A small sound classifier, trained from scratch.
Model: 2.76M parameters, log mel input, arch caformer, norm layernorm, activation relu, patch size [4, 4], depths [2, 5, 2], widths [64, 128, 256].
Training: adamw at rate 0.0016, 6100 steps, held-out accuracy 99%.
Data: trained on read English sentences (LibriTTS-R), 15625 training examples, 149.9 epochs.
Rows from block 5, named by matrix and row number. Each number is 500 + 25 x the weight over its row's rms, rounded and kept within 0 to 999. All counts start at 0. Numbers have three digits each.
# pw1: token mixer expand (model.blocks.5.mixer.pw1.weight, 256x128), inputs 0-63
pw1.3:503503523474518502468521508489462503490450537492460500489525493525505491495526497506514509503501492438503480512457468553444512438521497500537509506478482531526538519469540479523509501507525485
pw1.4:482481519509473511492499547512500543508471530486511467538486503471520487502514504492504492521457515460493498516507508528528496525517486499484466486515519454502514572564446486587521496516481503
pw1.5:528538527491509507469467493485518523509497489513479462508500535529512460479471490474512525464506461389494472541427487522485510511523520506518568514515524484508474524514496493521522491486475519
pw1.6:509518546479468506477510481526489486489518466524529497482482471535473501537479497558475476500487468483495496531483505491484498514541498524507529501497533500449466492488489494448475499497452512
pw1.7:501462515489474523478512504533515495537507489486487510538484460455535478484559478522516455496521552518532499500507508534541495523520468443481497462500469486495499519505477514469519525443467550
pw1.8:501484500491515454521499498480497524500549480500470471526515510495501505536503519452493509535525526497476471485564500489510496501481510479456496497536506579500519531508497455505489468520512474
pw1.9:493479524499469489469526564502487508515438558513489502536472491499553467503475495473512529522477511468465494535491502530530505487529488497515477477474482432502514564527475462484522520528487492
pw1.10:513499481530446520521509514525527472484521497507509478479509515476482496496485518545528476483483497551508510485502522452515475522487511531527518507511519516463460462496485501471460494459496550
pw1.11:466508490522507500494540509494483460504515457499406534497515505445494463519510473511512496524492491522488491514517481517532536517510494532514470483506519507528507505496503456499491487507496449
pw1.12:511514533506502537457518531495510528501464522486498454486499493529521526480537501438530540491482500441472478523464494527503514475518508524523501476495445487529507551525510475536519529489511471
pw1.13:502519482495482511494503553516528502499462507553540500526471467498501501517472489475529482494521540517502515502491539512448485500533497476504490483481440501508450493518464488475487529535450498
pw1.14:487483527526480518508505494524479485489461519527479492495480455457519468498515502500466435536465510504486500454516517475573505517480509522519486503513516456479540558517446529551502512493505490
pw1.15:482454531494451535469515505484546521502510519505517493544475511488490496494463470478531506516497496472470451529504499503469527500498517533461449514496493476507464532512496503499478517508455486
pw1.16:492551491466540543523495513496507486493444529497467459479528489477497549526522499481564550515485522493511524520517492472479483495537518531514559489510505505482509493511514517446513487508531496
pw1.17:492492487467540464480474456508521532521529458497517482509494498480501502504483510480486521502519488412532525557493479482472489473506453462484521475482517532477514536519484463474502502468503485
pw1.18:504507498495498502489465498531534553517505503486518525563461467486515486477445489490543491471536488511521506519483502483479496495511441494528439491546472442487486487521487464470497498452469526
pw1.19:508567462482531506538501480505509496563487533451512474498533515517512515477511555482499524495489532470518505499530503473486464481496482490485496447495524515512517471492504490500517509499498480
pw1.20:499487510467543458470517496486512463513476544518491525507508472501520527523489490498481464567471479487490523499517478490452512477489489478518506477506545519484560507505520452453528501520534504
pw1.21:472472493481493504458510512488523517503543520516485525476490472477509541494473461463570502541480512478520509512490486492517485475497478519486496534520544445490482517531464475488506522494516516
pw1.22:505506499490524510506505516517440502511509480562433516461530506494494497521503497516499524522516514458530542538554562477551528510531462530537460511538533508504464523493496488484477524504496464
pw1.23:510500535520507544489456489458496533498489471488502502529510492535482460436535505508474516478504485504497481514482484483537520486522495500482444512500508483534488485498506498508496491516513466
pw1.24:492516530529522537524473538479501490505485479476512494554511506501493502507532487559530519461513487550513478503503495488507509504515520509487485470467449485517502470513508527531511484522463455
pw1.25:462513543489516567507456509487487498474497484483492464522490506502525475471521468540503481495505440473522490524509520475512540503533462535532501463489469488484514536519492526497490486469488499
pw1.26:503467527493471474505475513479445502481470506516432521504504518522517490504493479511508465527494536524512492468505502509476500486514444527510432515513512521524493484442548500482454487514559494
pw1.27:484487546481465536482492526516555525491464503516506472539479484500545481505482488469547495511473516477489503509502541481505514482521452498483436469534479485504446515508449504478506522488466484
pw1.28:548538503487506449531489500473495503552514494459481528498484518477534490494547545480454506505530545468510508497504555501456507458515533472502456494453544518507522511494486481489471503534523517
pw1.29:486508503475488516463466530526460486473516484521464518498504524492507515511534493557560481481509500522533491477500498480487504500499449519530500513481462529486512481456519482492487483473532486
pw1.30:499495522525498473546506474476501469504483462471477532463501526506508478535545479532489478489473527511520477474510442488513487500510512535495479514498536510483522449507526555490479491498543530
pw1.31:443504481502523500519442462518508501465468532528555534529512488503522461449487445489462481490513512476518493518498480525487551499478485522502466518499503455484474478520494506488474492486498500
pw1.32:455478509487476499476496541528507553453428515521511495528481505493501533528519481510532491490526544508496541460500494501505503486497461497527505556534474520465505527547485488512488486523486492
pw1.33:509503500515528482496562464551515470469511485493507534484489482519488447509502483518525494492516464486525497548500519509488515467530480468515474484471466498515534503508505528468535536506523474
pw1.34:505496544494502534521471507497507471493478542464544482501460526495521494532446477525505499490505502501482500537515466503456482495554520519492550490478493560468513492494502503453543508496490518
pw1.35:470501521520498478504517466511483520513495511499510542512497478489493479527514460498464508559503543508469476449486480558492542541482507497505505545506504466515534529501527539514493504514480448
pw1.36:477501489489527520489471454460510519518498538511511476515496538462489472458496451525496543505521500410515468555564484458488515496499509557465501475507516475491483528511532465469486499465507489
pw1.37:482509549505503556470512535488508485505503499487517492510488532547499483483520483514487475478523520468488522517471490494504504507500495527477529535463463510481461503496448476474504473505493480
pw1.38:518490474517519482497512504499487478517461563488524514504467484493529433473449483532467523503511473478497513564505483526487498504560496481515497497421531463508502499508508521460485537485479521
pw1.39:448494488529498498493482429508527523481548534509533512470501521456509493472494473489521498518497485478491469566501464521530526481489543529478467514469480502502475531540518522522506498501516519
pw1.40:502500508460506514484474469466542499486490519494507466512526520539503468471538494459489507504480517436491491511507554486470518445518503486492498453544498547515499505517500475460521515494517498
pw1.41:486462466488456499540526516536505517524509486496509535523500512458473488494508480510463491510523526545487477487505535506509518541465513512463488521491521509475449547522508484510465478503479497
pw1.42:489484519456494527495474469487536493452519497517467482520521516516465502492495480501462484565496513512509491475511488496483533517482485518503448528491512499452479517504497508510479452455498509
pw1.43:449461481511499477484513523511499503507521482521505540518489474439477517517523491490492481544499508505478524471514492533508517532469503477491529507499483532482524507537476506505495494533464452
pw1.44:515488546500496497517508476491497523525463505498471496505496477500530517462511491456501498502477499454476495522455517496489540532510522507506514535492467459515475578521523491506496515481498492
pw1.45:494546472483568499525525516508480462525450555492497542487490459487468511508487490494501483524495523526498492456491482537463514501523481486507527474510520469519512457490524532484502506523496468
pw1.46:490491487504503486534526540471485430545450555500520498494501520472517458459496506521459472514473507493465460487518489478455479514477486502507457501509522462512511482494477519517485516498509499
pw1.47:498534504501521507483506455464453515473525505511501484529483507480474472515457502503512510497479523446502494460468437484466538507501477496485509464542510481459466507509518509508499521573494491
pw1.48:504513512500503486483455486442501508503477513509460457468526517543488511518511481487512561482490488486491466561489478474520513457505499556496480501484497496532465504492509472543483514502545489
pw1.49:476476472477479502471456509547494544493542465551529539519461500487540530484502522494468531520511517508523563531537538516500497521513431431490502522500555518480482491482497496482475515477506542
pw1.50:492481516457490500502456557495439484482466544516457528524499518513529506509505492528542487506500535525528505466518499521452495500494469512500483506483510518492524491453538496465461474497540495
pw1.51:489492513452481521505450549514474496488463543505451497489497528483524525508508495528548503502478529515518522465517519486477514507517456508513513483480515527485515492447512488458473482481535511
pw1.52:471490525514476528489449514514549477426505530515532495514475528496505522518548440519501518460490498493511475530520494469470515476490511502496489474493400512510502482504486516506530501536498457
pw1.53:494516475503504482497470436486554470483539483493506498495511495484485474493508476498512507501500475440517492566540526444507497467523514508481488477537494528509480483501519499448511535504513499
pw1.54:481463524474493512485500591515474469496455549515480486520489525492530512522513502548533510518495504539537502490528512465486507493535464512516494459495469490475551475501510495480483485471519488
pw1.55:483465466481487497486431478496535566477490509543510517513512523477484515517516495485495543492515533462527483542557508502524495509485491483463465478510502524485477516483538483497494501520515478
pw1.56:525536518503525545494557512514512493519442489497474483488504488514504512470478511470519483506480505472500518467475494510491478506550446517508508498590522493536501507483500480487503487495501507
pw1.57:500498516472523506501501522489488548509434491483483497500458498508527495499478487436536473534511511473496474466458488569460492498544505511511516492498466508524533578516556502504513506533528467
pw1.58:480492490509483550492509534534520523505452493489515500489463475469482495526464496519534490518512482568497465507506536515520485539502527503450491513464487494499461551513503513510501522513504489
pw1.59:500486512521485504485563481479503472504512496506440488464514458467447439510488495494452489536480499471474469481492456488526516511484531553526498504511524486530493528517527488525504523523505478
pw1.60:496486498479495504484488452487509516471517486484489514494527563498480513506528471562494553444527499479536476558539517461499512487513529476517524478489491549466501524496547458498527502494505489
pw1.61:504487470483480491499482501528518572480472523523518497511461516474493525521474504507534557458550520518509490500482542504485485511504476476514516484507484502490442526506512470516441519469463504
pw1.62:490514501520521491489527515502487435507464541508487494491491468479530461483498507498456469572461507460496516497516469470530513496490504497462481501519502445491540549514492493542514528519488516
pw1.63:497515461519527489499516512507486510514537512473522492508511491478493477501498469528453490527492517489514525562549490506496468488476441503500507505469509469467530520525479501536527508538507502
pw1.64:477505512491498565490527556506499563532536447460466453528498527477475512494475503521518501477474471490488488510513493462538495524521480518488511501533495549470536542530480460516488467488493499
pw1.65:453447509509502483489472484516497524489517489499496543490505489492506466473515502514493505532490497479522529542528508524498540519513454481512481511483537518474529500487513505436520507500519512
pw1.66:491491481483517479488489546528509518513448523521488526514469442484547521532499500487509522526504498506503550483485505520483505496534461470538509499502498469493513478515486526446495526489471504
pw1.67:485505496530524498535514511500491479510450506474516502529511471468483478475514505513467431504497522563494488467523517477512496519497489492482484473510499487503543488525464527549515490525484459
pw1.68:491501509520533478517420498494500476495540467497522468534535517540537504471531500539501542462504490464508498556547511492487490485497495484502512473458478524487522504495483502509512498499511470
pw1.69:476500471472520509518493464491473529508486498499471480538550523516477485463498515510461495498533507499518496480539501493476528490446512537470468529475476500506517465482504515514495471515488422
pw1.70:487508500517516487526527474512456468500488492497478540446478484466506508539477475480452453535501510487489498450483465529479498515496531524528538519507514521484528527517520547530505503529533518
pw1.71:491475514487487509509479516505471537503493533540517495541482538486530506520497479509545528505523540559509488518508510525505485493525474518497494489494470557446486523496498468516476468489483496
pw1.72:502535527482484554476502548459538436513497501483519466538485501552513504483509477486508526502469466492491487515478487478522497498534524521487502448515538497520484523504498500508513503470508518
pw1.73:491523460487524517500499474488512522482515482478475458499477494502502476478514486555534519438505473532523485560501484436530539508506520507523495492471462478511504506512494504537498499461461496
pw1.74:485488525483486479506424511477490508489549500516534515539490508538520511506496481499484500483540528491509469534505484522453510479473443504464449509518444530507474473486475533490512472534521463
pw1.75:456470507487527477484496496531501497480491508521536542510499469503489496505511476499490515529530503506503518513508497555478548476500496465494513512492476504504522499501526525448526507535474447
pw1.76:486507518487466493504506522486469578495423501486476484516490491503525501519496488456547446529514510482495489454499507561482497491513514516493527504527479523524536567488561501475499493519527462
pw1.77:491477518531505528524516501506497435501516533484510479487467515477545481527505474550519445492485486526524503509539466476490503501506531522502502507481487542448536502495493498476525499488516544
pw1.78:468496523508514502501455508504475496489504516527495521551530520501506529512480456475457495499526548510499415553521433515480557471462441501473456478496466515474472467481516495535481493542513506
pw1.79:523485515525517463504483467499504536489467537499494488492477460515504511496493486439530525528510496431521485544486482526489512480499508540515471474512475418507538576518511507526515507523497511
pw1.80:484480536469480542479506549518527489492469529525526496562461492497542484496468471486545488520475489459483493516506493508480510499518460529482453473533477497477480559518459465467484504491465495
pw1.81:464471509502448481486485516525524517502500498535507537529470478451516502521503514452515528567511535478470504488518526530498508493467496462513491494514480502513451501518488501475507520531454467
pw1.82:516469518514493511499502515513494494486489481519462517494465478523490448505502502531546443507511479513515485516479542506479494485511474504522455495529455505551476490483518507465494520539469491
pw1.83:469511528479513526520476541478494472505497466489504495562535495501479542511542507515516496500482522558498468463534490506502508497490503491466510470538482494502499483501498489513502451540480434
pw1.84:486468522450490505488529513505486513487445572533506507515483495507492471534463489521479499569495531481514512487516477521481504487530498509475507519510537509487513543474503502467478476515520484
pw1.85:511487477488472508527494511484520541501486498496503479540477529500488548493493511518479499470517478490496499504557524415550461494479502459456487535481484499494539564522463464540518494496464503
pw1.86:492493479512479512523500548506511495502495503481545490533474510465507487538468494542525520458516489534511487503486535513499500521510522509512543482463496512450473525523507491511487519449450513
pw1.87:496506505518516531527475510474495502484460480493521486495493509523514501518557472494515482451505499535515480485482490472495524476509524533511498488484419491530492497513509561563525493520513449
pw1.88:489508511493535532450499485540517513503544508507460514492521494530492506488528513536498510498502492473506540504482522473461510516474458468492478480525518501493531458486465509442513505500512478
pw1.89:495516497444504506442500476527518502489490484551507512498546491521493504465501517489471502495477514438506530513494480489467497475517445498514494516566550500489501485482482472467506482484506510
pw1.90:520478505493474532491525455506494469538453505517506552506507494476488468456539471500454473487476480517497499532479483484533505507507479478528469535479511461533532518497499508517502507491502514
pw1.91:531496522505472506476510525505468485515463554485475489482496524460491476476502465532494467474472489496498498504516509489507495535504511546472487530440506500500521521472489513496481502486487511
pw1.92:500514492472490469464504478516491530497481511543482522489536490506492487504525518483500493511491537471524543498505524522484511485494443497502475522554545505504514478454487486452490491516518487
pw1.93:549570483481512476505503546508500502529482521486523468493486520510509532493460521502515584431508500509528532507465483545483467515533497485494558478464466475512460478478478488482511497479483527
pw1.94:520514471518488488500458482465492508519505555509470480478493503493490493497479513452540588508511487478488471579484484503540490480490531526510504500460471466512461525477506505519485523507524486
pw1.95:507502515509531509506548491505463447481480492489465525484487498486503495495477463570485425515521476515540462485506478457466499475541512515492507522515506499488550502508547491486514469480524524
pw1.96:522497518490474522537492492494471453493501501503552464491513500498528465504518504512478465515480448501486525460513526497475518516521464523500474509493496495483456485496487497502519495494536484
pw1.97:515547516489542509524498526509458488512475512474496513456467499490535540520477485490485481512492517507488486470458463532433496525523491519508543512532496510481533516507509521508513489517539527
pw1.98:465518503508509563516512528483522507502464468490454475514497501461481507538515479542552509502506493554491478477537497460529511514523514523478495460510485500508481518502504495511491479484454468
pw1.99:456470504530494485513542479544528457476517485514452536467489452435494452522506482534501453534493508545492507492539499496546514512499524501513511505502523497471497500509514518526465497518482484
pw1.100:503512474494530481512518529485511492524501500513520526545533493490472517503537504479463509500507543539497483490551484506490500491448477466480479471499497502513520469498484481515522483547496453
pw1.101:489525499477520516454535478506501495515437519511458480472535495515457458467530497499516481520482510437515505492475501499467516479503481516544491505512519475521520487486503477492480508503501451
pw1.102:517473483509451528454515487484515548507491479516499486534492530488463468517453493483503476530528510475481453491494491513517475520475517510478487509499507522498493536518517486494458490526483470
pw1.103:471487515486506521495470537491512504513501464481467506529508480484505532509542488484567454519472532510506490438489514526529542488492504511497513477483523511527534496487497532515518500542496441
pw1.104:501518509464470533501514531550475499476514509502511508542468524482492529468500456523518478515525492512484542532508516513486550515462456495500485467498502570477491505500461485527546494476505499
pw1.105:496471520496471490510483494512500495452507481527460486481513477495502481489528504528489485541508498487523524563530531468535535461522499499545476501543471524494496492487517525452458540480482495
pw1.106:474509513451494488492460523518444508504538521543525564514520492553506537458485515466494516544513547524512521486490505557474486500464443465478499525503500507514459471475479513478482461516520498
pw1.107:491480495501459485535503481461504514526480496495537524526489526483485499537470525512554498527522540530488472466513515548501483535469520445509510494474528490551489495507526498508482520532473492
pw1.108:512480501502489527522494438510515531499534513499477525479507502472492513511501460492533530478496497499522518495463477545586489516428494508500489490507486507491428538500488485493466543502541476
pw1.109:504472505507503494492531453490543481495525477495468517476511547485471490527518454531484508474505497488513478552523462506500501503491532517484491522499481547512514508471547516481508493526514468
pw1.110:480479525439481497504438553520487509471495500525492520525488503521538512503522499524543483497507529514526525475529508515476515501486440504496471534509507523475518481463486513443486478490496490
pw1.111:544539526491538513526514512499508476483471478480493449498519521554487512498517505536501487508508502458511478519493514472465474467547495501509509473516507509527504487496542514490500513497523504
pw1.112:516526485506515491514459450491540465481524523508517471488528538499491483491490496536502539481513491448521488604541486446489487465502533521501513473495483516476467483505514492485508500483515489
pw1.113:515513517465525467485522508511480512497466528501513500459470498526521477489505499457568502525504521444489499522491527559488514488540489514495500500514465532520525574496505513511478514520513479
pw1.114:494497489528519488535530483502496475525469551469481517509504485517487459478485523493478501539455500498468512504500540518539485525489493487511517521513535456498470542490489499516481538480490555
pw1.115:507475521495489501501472445502519530451549530496503520497471523488502480490497460491500504469503533476519466556516496493456542497449481512488429510502500502482478487456522523460513496508517488
pw1.116:487524554493505527497484491509482504508476549516559504544496495569533484450497469525511482550498507486482481536521487521508492491523514557478507515479480472515486507491463469494515459471504519
pw1.117:512519533476475547484502481496500480473507489542482496472535494534463483463509516532523469495477476512510547512475490484530503499517457509512497526534501475495469445479473493462478508477470507
pw1.118:480496503493531495504482523499498518487520460457482492518493520499525478508503498532514529459516477490522511534515514481487526483530468491527519443465463540471522532509488451476508498480490502
pw1.119:479529509491538467487522509509510485495512511518462548491499461500483548516505491495487514551483494502513519483521482516460488489489498467496526522496524516489539498501542446463504493533530520
pw1.120:495522527487497518535473486463480491507515562476488485452495513493517491483532518483484517526443474486497522512544510492511498516520512518482489480517492501527504460460520566471534531516527493
pw1.121:497479472487501487519503527500481563524447514492500488534462480491502525536498504450574518503520492514497473447473552566517494527525521474508503488490466493500515561510533518534511531532485469
pw1.122:515511524515469526502504523518504441488545505522535504523476552510534492518481501523511488484515489519493494519496491515514483517508520509482537495473480532469441480507464490491547499484467511
pw1.123:490512479489520488497483439479473477477498494497488530497544515502477476469491461517455486501529507494531470501530475487481536476464491557493467524495516484538519459467550517493488475502510473
pw1.124:483515527480508576440476516495525488497537474481525485500459524484526497458507477498544505494524446476496479506506492512516532519522508534475517488516521512466477558552509479507516502459490515
pw1.125:517479552470445494497469480466470485505498541499539499522512512510481462483484497477455480512499537455488441486515488540520518486478522528481476521506530520516467521509534454537474472516527479
pw1.126:498476509511473514512516481482528500483470524499495503509438494446527515502497499492562505498492525495498481503528537483528510514533533489520554547471491467416517547532511482496486524487498533
pw1.127:508495469483493487543508526506538540505453514485485476513460474471483515498510495477540453489488521538490485429492522504484516515519505500489493477510494501487515507563476518497509519530432465
pw1.128:496509501523491465440512473479499441490476517487474501497530469512460476487545507492533495477506531473543491535473530495492487490535469492501487497495464491540522507468499507475503493499522474
pw1.129:517491496504487479489497491450503535501505529497488492486513527510515504502501475431565513499499490469496472556454477524524492481497534515512475501499481479524452528471505461543480517494521476
pw1.130:513515480513521497463500445498512513474487490498511479485527491543526490456518491528481537452523434429531516556463516470485525461521473496563520503472473489490509507521513498510496515474478523
pw1.131:492514477537491532504486485460479515507492488516499527510527515524454511475532499520481453541519493472559507474521532494486530501509450520479461495517522504483539461468488491513516451564504499
pw1.132:515531526498459550465498478497506481480532472521511485453529518535466494489510505546512482477457449499508531492463505468508483516498515509504503520516535498492455454461471502469497488469489514
pw1.133:516490506510497487494517448457482483509511488497452519485500514468475515473469483496424474533498495459487442488510453479512502504472532540489509540518549511503537535495557499544487485533549524
pw1.134:490460502477491473504501504469463484500503521526513538505479505517513475523461486558513518469491504552532492486464545485477506504507443524473463507474487505450553456462518526494517503454531538
pw1.135:508531449514525464524562495464504482520501471496499495533471494516488537510507496485457482526473522496475496459506497493467480521470508452493528490517511517484531462467503489478510502513517507
pw1.136:514503480513512506515534533526460539524455521496486500506489460459517502517488516467569487538521513492493486482487536543530509509513520467499503467461474506527489545532494515504491539518471481
pw1.137:476531471478539504522532481509515469499513486500471483499525510484472537503552497538557443509496501523536509486512543449502505454519476495524501499514522541515552471465495499468512486473488508
pw1.138:506511520525496494505522453508513542490434522450487506505467474437456504479467504539506494504485495487487484448476522517505494504508524526488530512480498471507502535560497535528486505503469508
pw1.139:461485522438477531459505526514503492505527524519560531557483548524512477474468483475493516542511496475496492549496488505458508502502515493463473518482505489473452501499492485456506470470463495
pw1.140:521510449523495460499505485533494447494576486510501510499529523505514494505526502549490510421526488523522546534506523500484473492478478483526505483470495512519466448455471512465533524486470500
pw1.141:477488511493485506521478537489476474497526483496502514533492525500512487506507466569509446503500522555519471463524506515477519526478493534467464526491490526480501456485492527483499472512509489
pw1.142:500508504524476525454526518473506503507490490476492491482496482516514508473530489426544543510465477480482484521465475509503511492515504513508469483461486460539496514489495471519505512521513474
pw1.143:488483522506500518475513533488534525498445484494486504500479481450532492515481476475575544525501500476473499517458504527489513500526474481521488484516493509512475548485505479460495531479514486
pw1.144:499498565503486555465490521511480512493484503491499466498532507521499472475527500502518540481481481463501496557491473509550510501519515538496511514488476491472507550511475475536505474475475467
pw1.145:500499472485521467493492519488491484505475511519508526511509494547458514464533474464478511475524492526491526479493499484483461464534481466498475448494459466515519461465503501500505488515477496
pw1.146:511502532503457500484524565496515511487497469514499477497478465495523447517466488493545468504491476531493503458471510502480516507567494505529512504522473516470478534515462464508486513496487517
pw1.147:494518515473520513479522541487479504501442525476481472488469496491526515497478505451570526521513513481509478524454503573495506506554521513501523499480437511503517600512537500497510506502501478
pw1.148:476473527460462534495455542528474526482542490510494524536496536486504521518525509541521510473509517537506488476523529481504515530498461521502516498521521543444511515485500466496456480453488501
pw1.149:477493514485537511520486512489509475498489498520523533534485481545527469447472442470484499528506518479496468532496486537464527511529468520479445498523508464524472488513520485498493483487515500
pw1.150:504512482462527482494484470516519504511518500496488481479523528527512519487533533439491531504503512440517548519524542489514496474543489462511515478516514553511497506486484464449530541471501506
pw1.151:427507486472526485527464505521537486482512468533499523521518487489541503491505450484533480490538534550512443529530505508503511487490457517500459466524484521452485504509479489493485494512496498
pw1.152:514486491484501505501545437474532491490485517512460457473515510508468467490549498508478469518478510434494511491528530437500505463499506518504486471507533540550501482468533472465512512498501484
pw1.153:503523494526486504474498467465486512505514510487480505472504520494464496509484494459534534483485481529488464519452460514540512496482527523520505518465486475517485530484525497525478514509501498
pw1.154:487488510471479513498484509492444482509520510480469518519540548505524510490495496533521502494502513526519477479514484492496518513477459570493468520501482517510521484444508484486491470489557509
pw1.155:501502535499533484504506568506519524515528485504529501549480525527519468494455516529520452496552507518487516514491491555488541491505463526472441513513458522512497490473478472451493469497525454
pw1.156:520477518530529505513514513483527462495470507480502478525491482501492482490508482504483491473489445503519491554508496450514508472526524518477496483477470442485517524567491476524523490496538504
pw1.157:511522464457539510513480544508483538505443543492494501486467507470507524490459490441538526516490528444501487463477499542451494503519500490501523514510489496552507531486536510473509508520485462
pw1.158:470481451499525436504479445525496523492504488530473537497532488488471496492549535492476492518534519490525535507524545512525506486494488462505502530502504528512526492475542523469529532517500485
pw1.159:498508559493528490472488516504476495490479502462476455487513497525524529483545492467564538496488505484496457537473498511512514471528496521551499499490445493489525554514530483529511501480540458
pw1.160:475502521454484508482456525519499519498536472522536488534477532563535532495511496500512487450524509474527491500508540530456513463491453484484481512506454550507485481477457511472515473512482446
pw1.161:504518517494528521510503541468483469516503484465529511548548483530491514495524502526458492462495527548498480479506460491489497494484465496469475465493500474515525459512489506533515436521505452
pw1.162:496495489482496527508483517505524540489490521491513501477508554457491502531495496484586549486484551517502498540482507519518508490480515533527523508507464510504412503501489466517478503503506485
pw1.163:488493518444503533450503484502529502487493491524522497545515533526522517465481492471439512495499510443487524523525495470457523489512465496471458521538554507482483496521475461438494496478490521
pw1.164:507488469489501497478464474517487516510506549525522501508508481536482468440499516485499581537480533454513542537505508496502497464500447455502475529497531438505491496510490458479511504462462513
pw1.165:487472507509502533491518490503498507490496481544498516445538466489468467488505474493497554503524517515523498524478522527527543483473498500488507505499489511528446505494509500499503517506456467
pw1.166:502454484519490493505493538513509488532491520482525506515499523449503468515466497488504527500525479562522537511493543505486498498520496473510511504454499527489462486512526473483505507513459535
pw1.167:478504480474533487531499478537516470487483581510515515496469489485480479498439492521485468526522523477539526549501499525466504516536468508538476500472492491524499496501537521461471514498508508
pw1.168:522545533503519488495524530520504463533498534482523523468498476543513497497472543481507535478497498513481537478444495592465463518538508486509533488478504478489500517486501498479530491505504523
pw1.169:501549486507512554511445494467494511499520471491511466508468491493463501493510497482569461475500498480504455475479522513477511527497525546502531513541475509502471499523514498543506498464478486
pw1.170:477489540494486525480500500517500476511492509527511484535495521549505479457505514484456502510484509384492490551489479523513493483499499520488487498495478497468462559500444508465523457503491494
pw1.171:516491511496471485478492516500515544506508550503486483509481519485551493504458499439531495546468551446476479503512488519573467476480503524487515517518439505502466551501486476544511502511493484
pw1.172:455473520499516500488511495493475503486526446503427538528494473495520494511516501472533479556500493515497519431484513513514578505490484495530506490524515509534529486492532521483499491532486463
pw1.173:511520506504508494529538553503492484511464529507511502497484453494459455510489482510531440515509507552514495469513537508483513519538480461505520474511496472510494490518488507502462510505463482
pw1.174:482501496494522498497443507526496491501532468501521510490503515537521521506522521517499540474537487480521552518508509541495516507525455460530546508469481545490480496495497499454536517470492502
pw1.175:483485485495514464497494500522486507485460511522447552519487462480500504512518510521486496534517495494500551475519519515487518484507464450545484510471531485517526472468521517448474539529471478
pw1.176:506515509507510493495469492498477439480518535508521500488504539548506499509530453491486543493485487470496491558485489523472523475500531539513505482444464513509456504494508513516501511521534493
pw1.177:482492510495498495512505469525493478447534488559486500477512482516513524495537494454466492562482511468504512519534533469506508488490484499530479483530503517467517533521451506482506499497522499
pw1.178:483516479472537502478442470490537466464499500512553494517556524537512503471505476494482548478497510452512486576514485498463520437479489511517482460490475517499467485498515469462513503499517478
pw1.179:492505485481485510448470498517547540496472541504519479461500471498518580483503502468500547507484481466526512517493507447483493526528502488514516487533513469482498511513461439473515511453495525
pw1.180:532519538485500531480522520502479478523473526489512485488527496547493489425522514496442513517459518491480489513515466496507483486523465496477478515522552481528514504497505491513509506480529511
pw1.181:490501491502515540514513518448494520489459478485451502497471480470502504530506468511559489492500486553496470468489497523510522506528503538523497459498473478522477522523528496535477514497513471
pw1.182:486483509480509496464498509493475525493498512500503531522469484534531459487477468450535536527504475473516500564464486551478556484527462505517453493474451462509503534515477488477483509486512492
pw1.183:475503479515487496496506470513539537474468505560488478526517486468450496508535500524480476474519495460505506482529540467488504484457513486507505484542459490498482506521498509503482499527452448
pw1.184:477508499524493482518461497481507537494532537490511492522499527506511521541454512436589530517507511496484501521496484550534495508462515507487528495447471507483503514502479500539498510505527508
pw1.185:483505486478497501489475521513497516473503460494476517477505506466494498522509477512562514476517493544508503536517510516486508503533459497527520491500535527470484525502505453477505495458485527
pw1.186:498480547482498523464508528502517520489492456479463491504474483518559495518497478471573493493492446516491525481454503515509564483539462494533519541521456492503532529491484500502495508487506486
pw1.187:492491512503505475504445491516518487500539507513489511472490491505545499529534513463512514568481518488485504512529522508523523495526491468514484483518512524499477498498495523480503522516540512
pw1.188:474480494520497519494511472525517460479504492520501502466531499470458444494535454539489462521476463483539495543528504507509521520499506506518458484478514490526480465480508539457518518510485486
pw1.189:524490506508508486521481517509541525516496497468489485546490489482523462476524512505514472483496511523508447505525481486544495497504469501493458496504497488499504577492486485543507497515520504
pw1.190:508490516466479523484475558503468489495461530476496507531475535500545516502502477547524439506506498525554475451526489466470512511487465542487468502506475532499547489461471484466497472475538518
pw1.191:512519505480478515504458490479519528501500491502538458484462500492492520529492524468482437516488543466503508462464502490496516501516536510482531496522504530511431542480485522477475503505505489
pw1.192:522508472479502473501431502522465516518570499503523484535504535535495545480505509501486543432521524474517513502524532516474481503475465494485502502511498525502492457453500532488509501477477491
pw1.193:477492528497476546495510478495487478448526507513530511498478525491525469524537438496477478490501481471471479492494508502480553487472502569507512467511489502531469497526519520521502513503484481
pw1.194:532481491491485500460532483475477487484510494511445517504500470516489459468471471541496487517503492491513500491486510504485514491543499520516478544488520504519528496459526505477451530504509520
pw1.195:510498481474511457472491452528497509522513501551491513481522489508501460460512505470525523497490464467518552510505554481514491473469431473560483489488502481517496488487481514455518527504494522
pw1.196:493508539496459502496524509517455424490541529496530502518524490533538457494522497457466514519469521523463524486530502516494515505474468551519483482503550500542491484486501486490504480493514513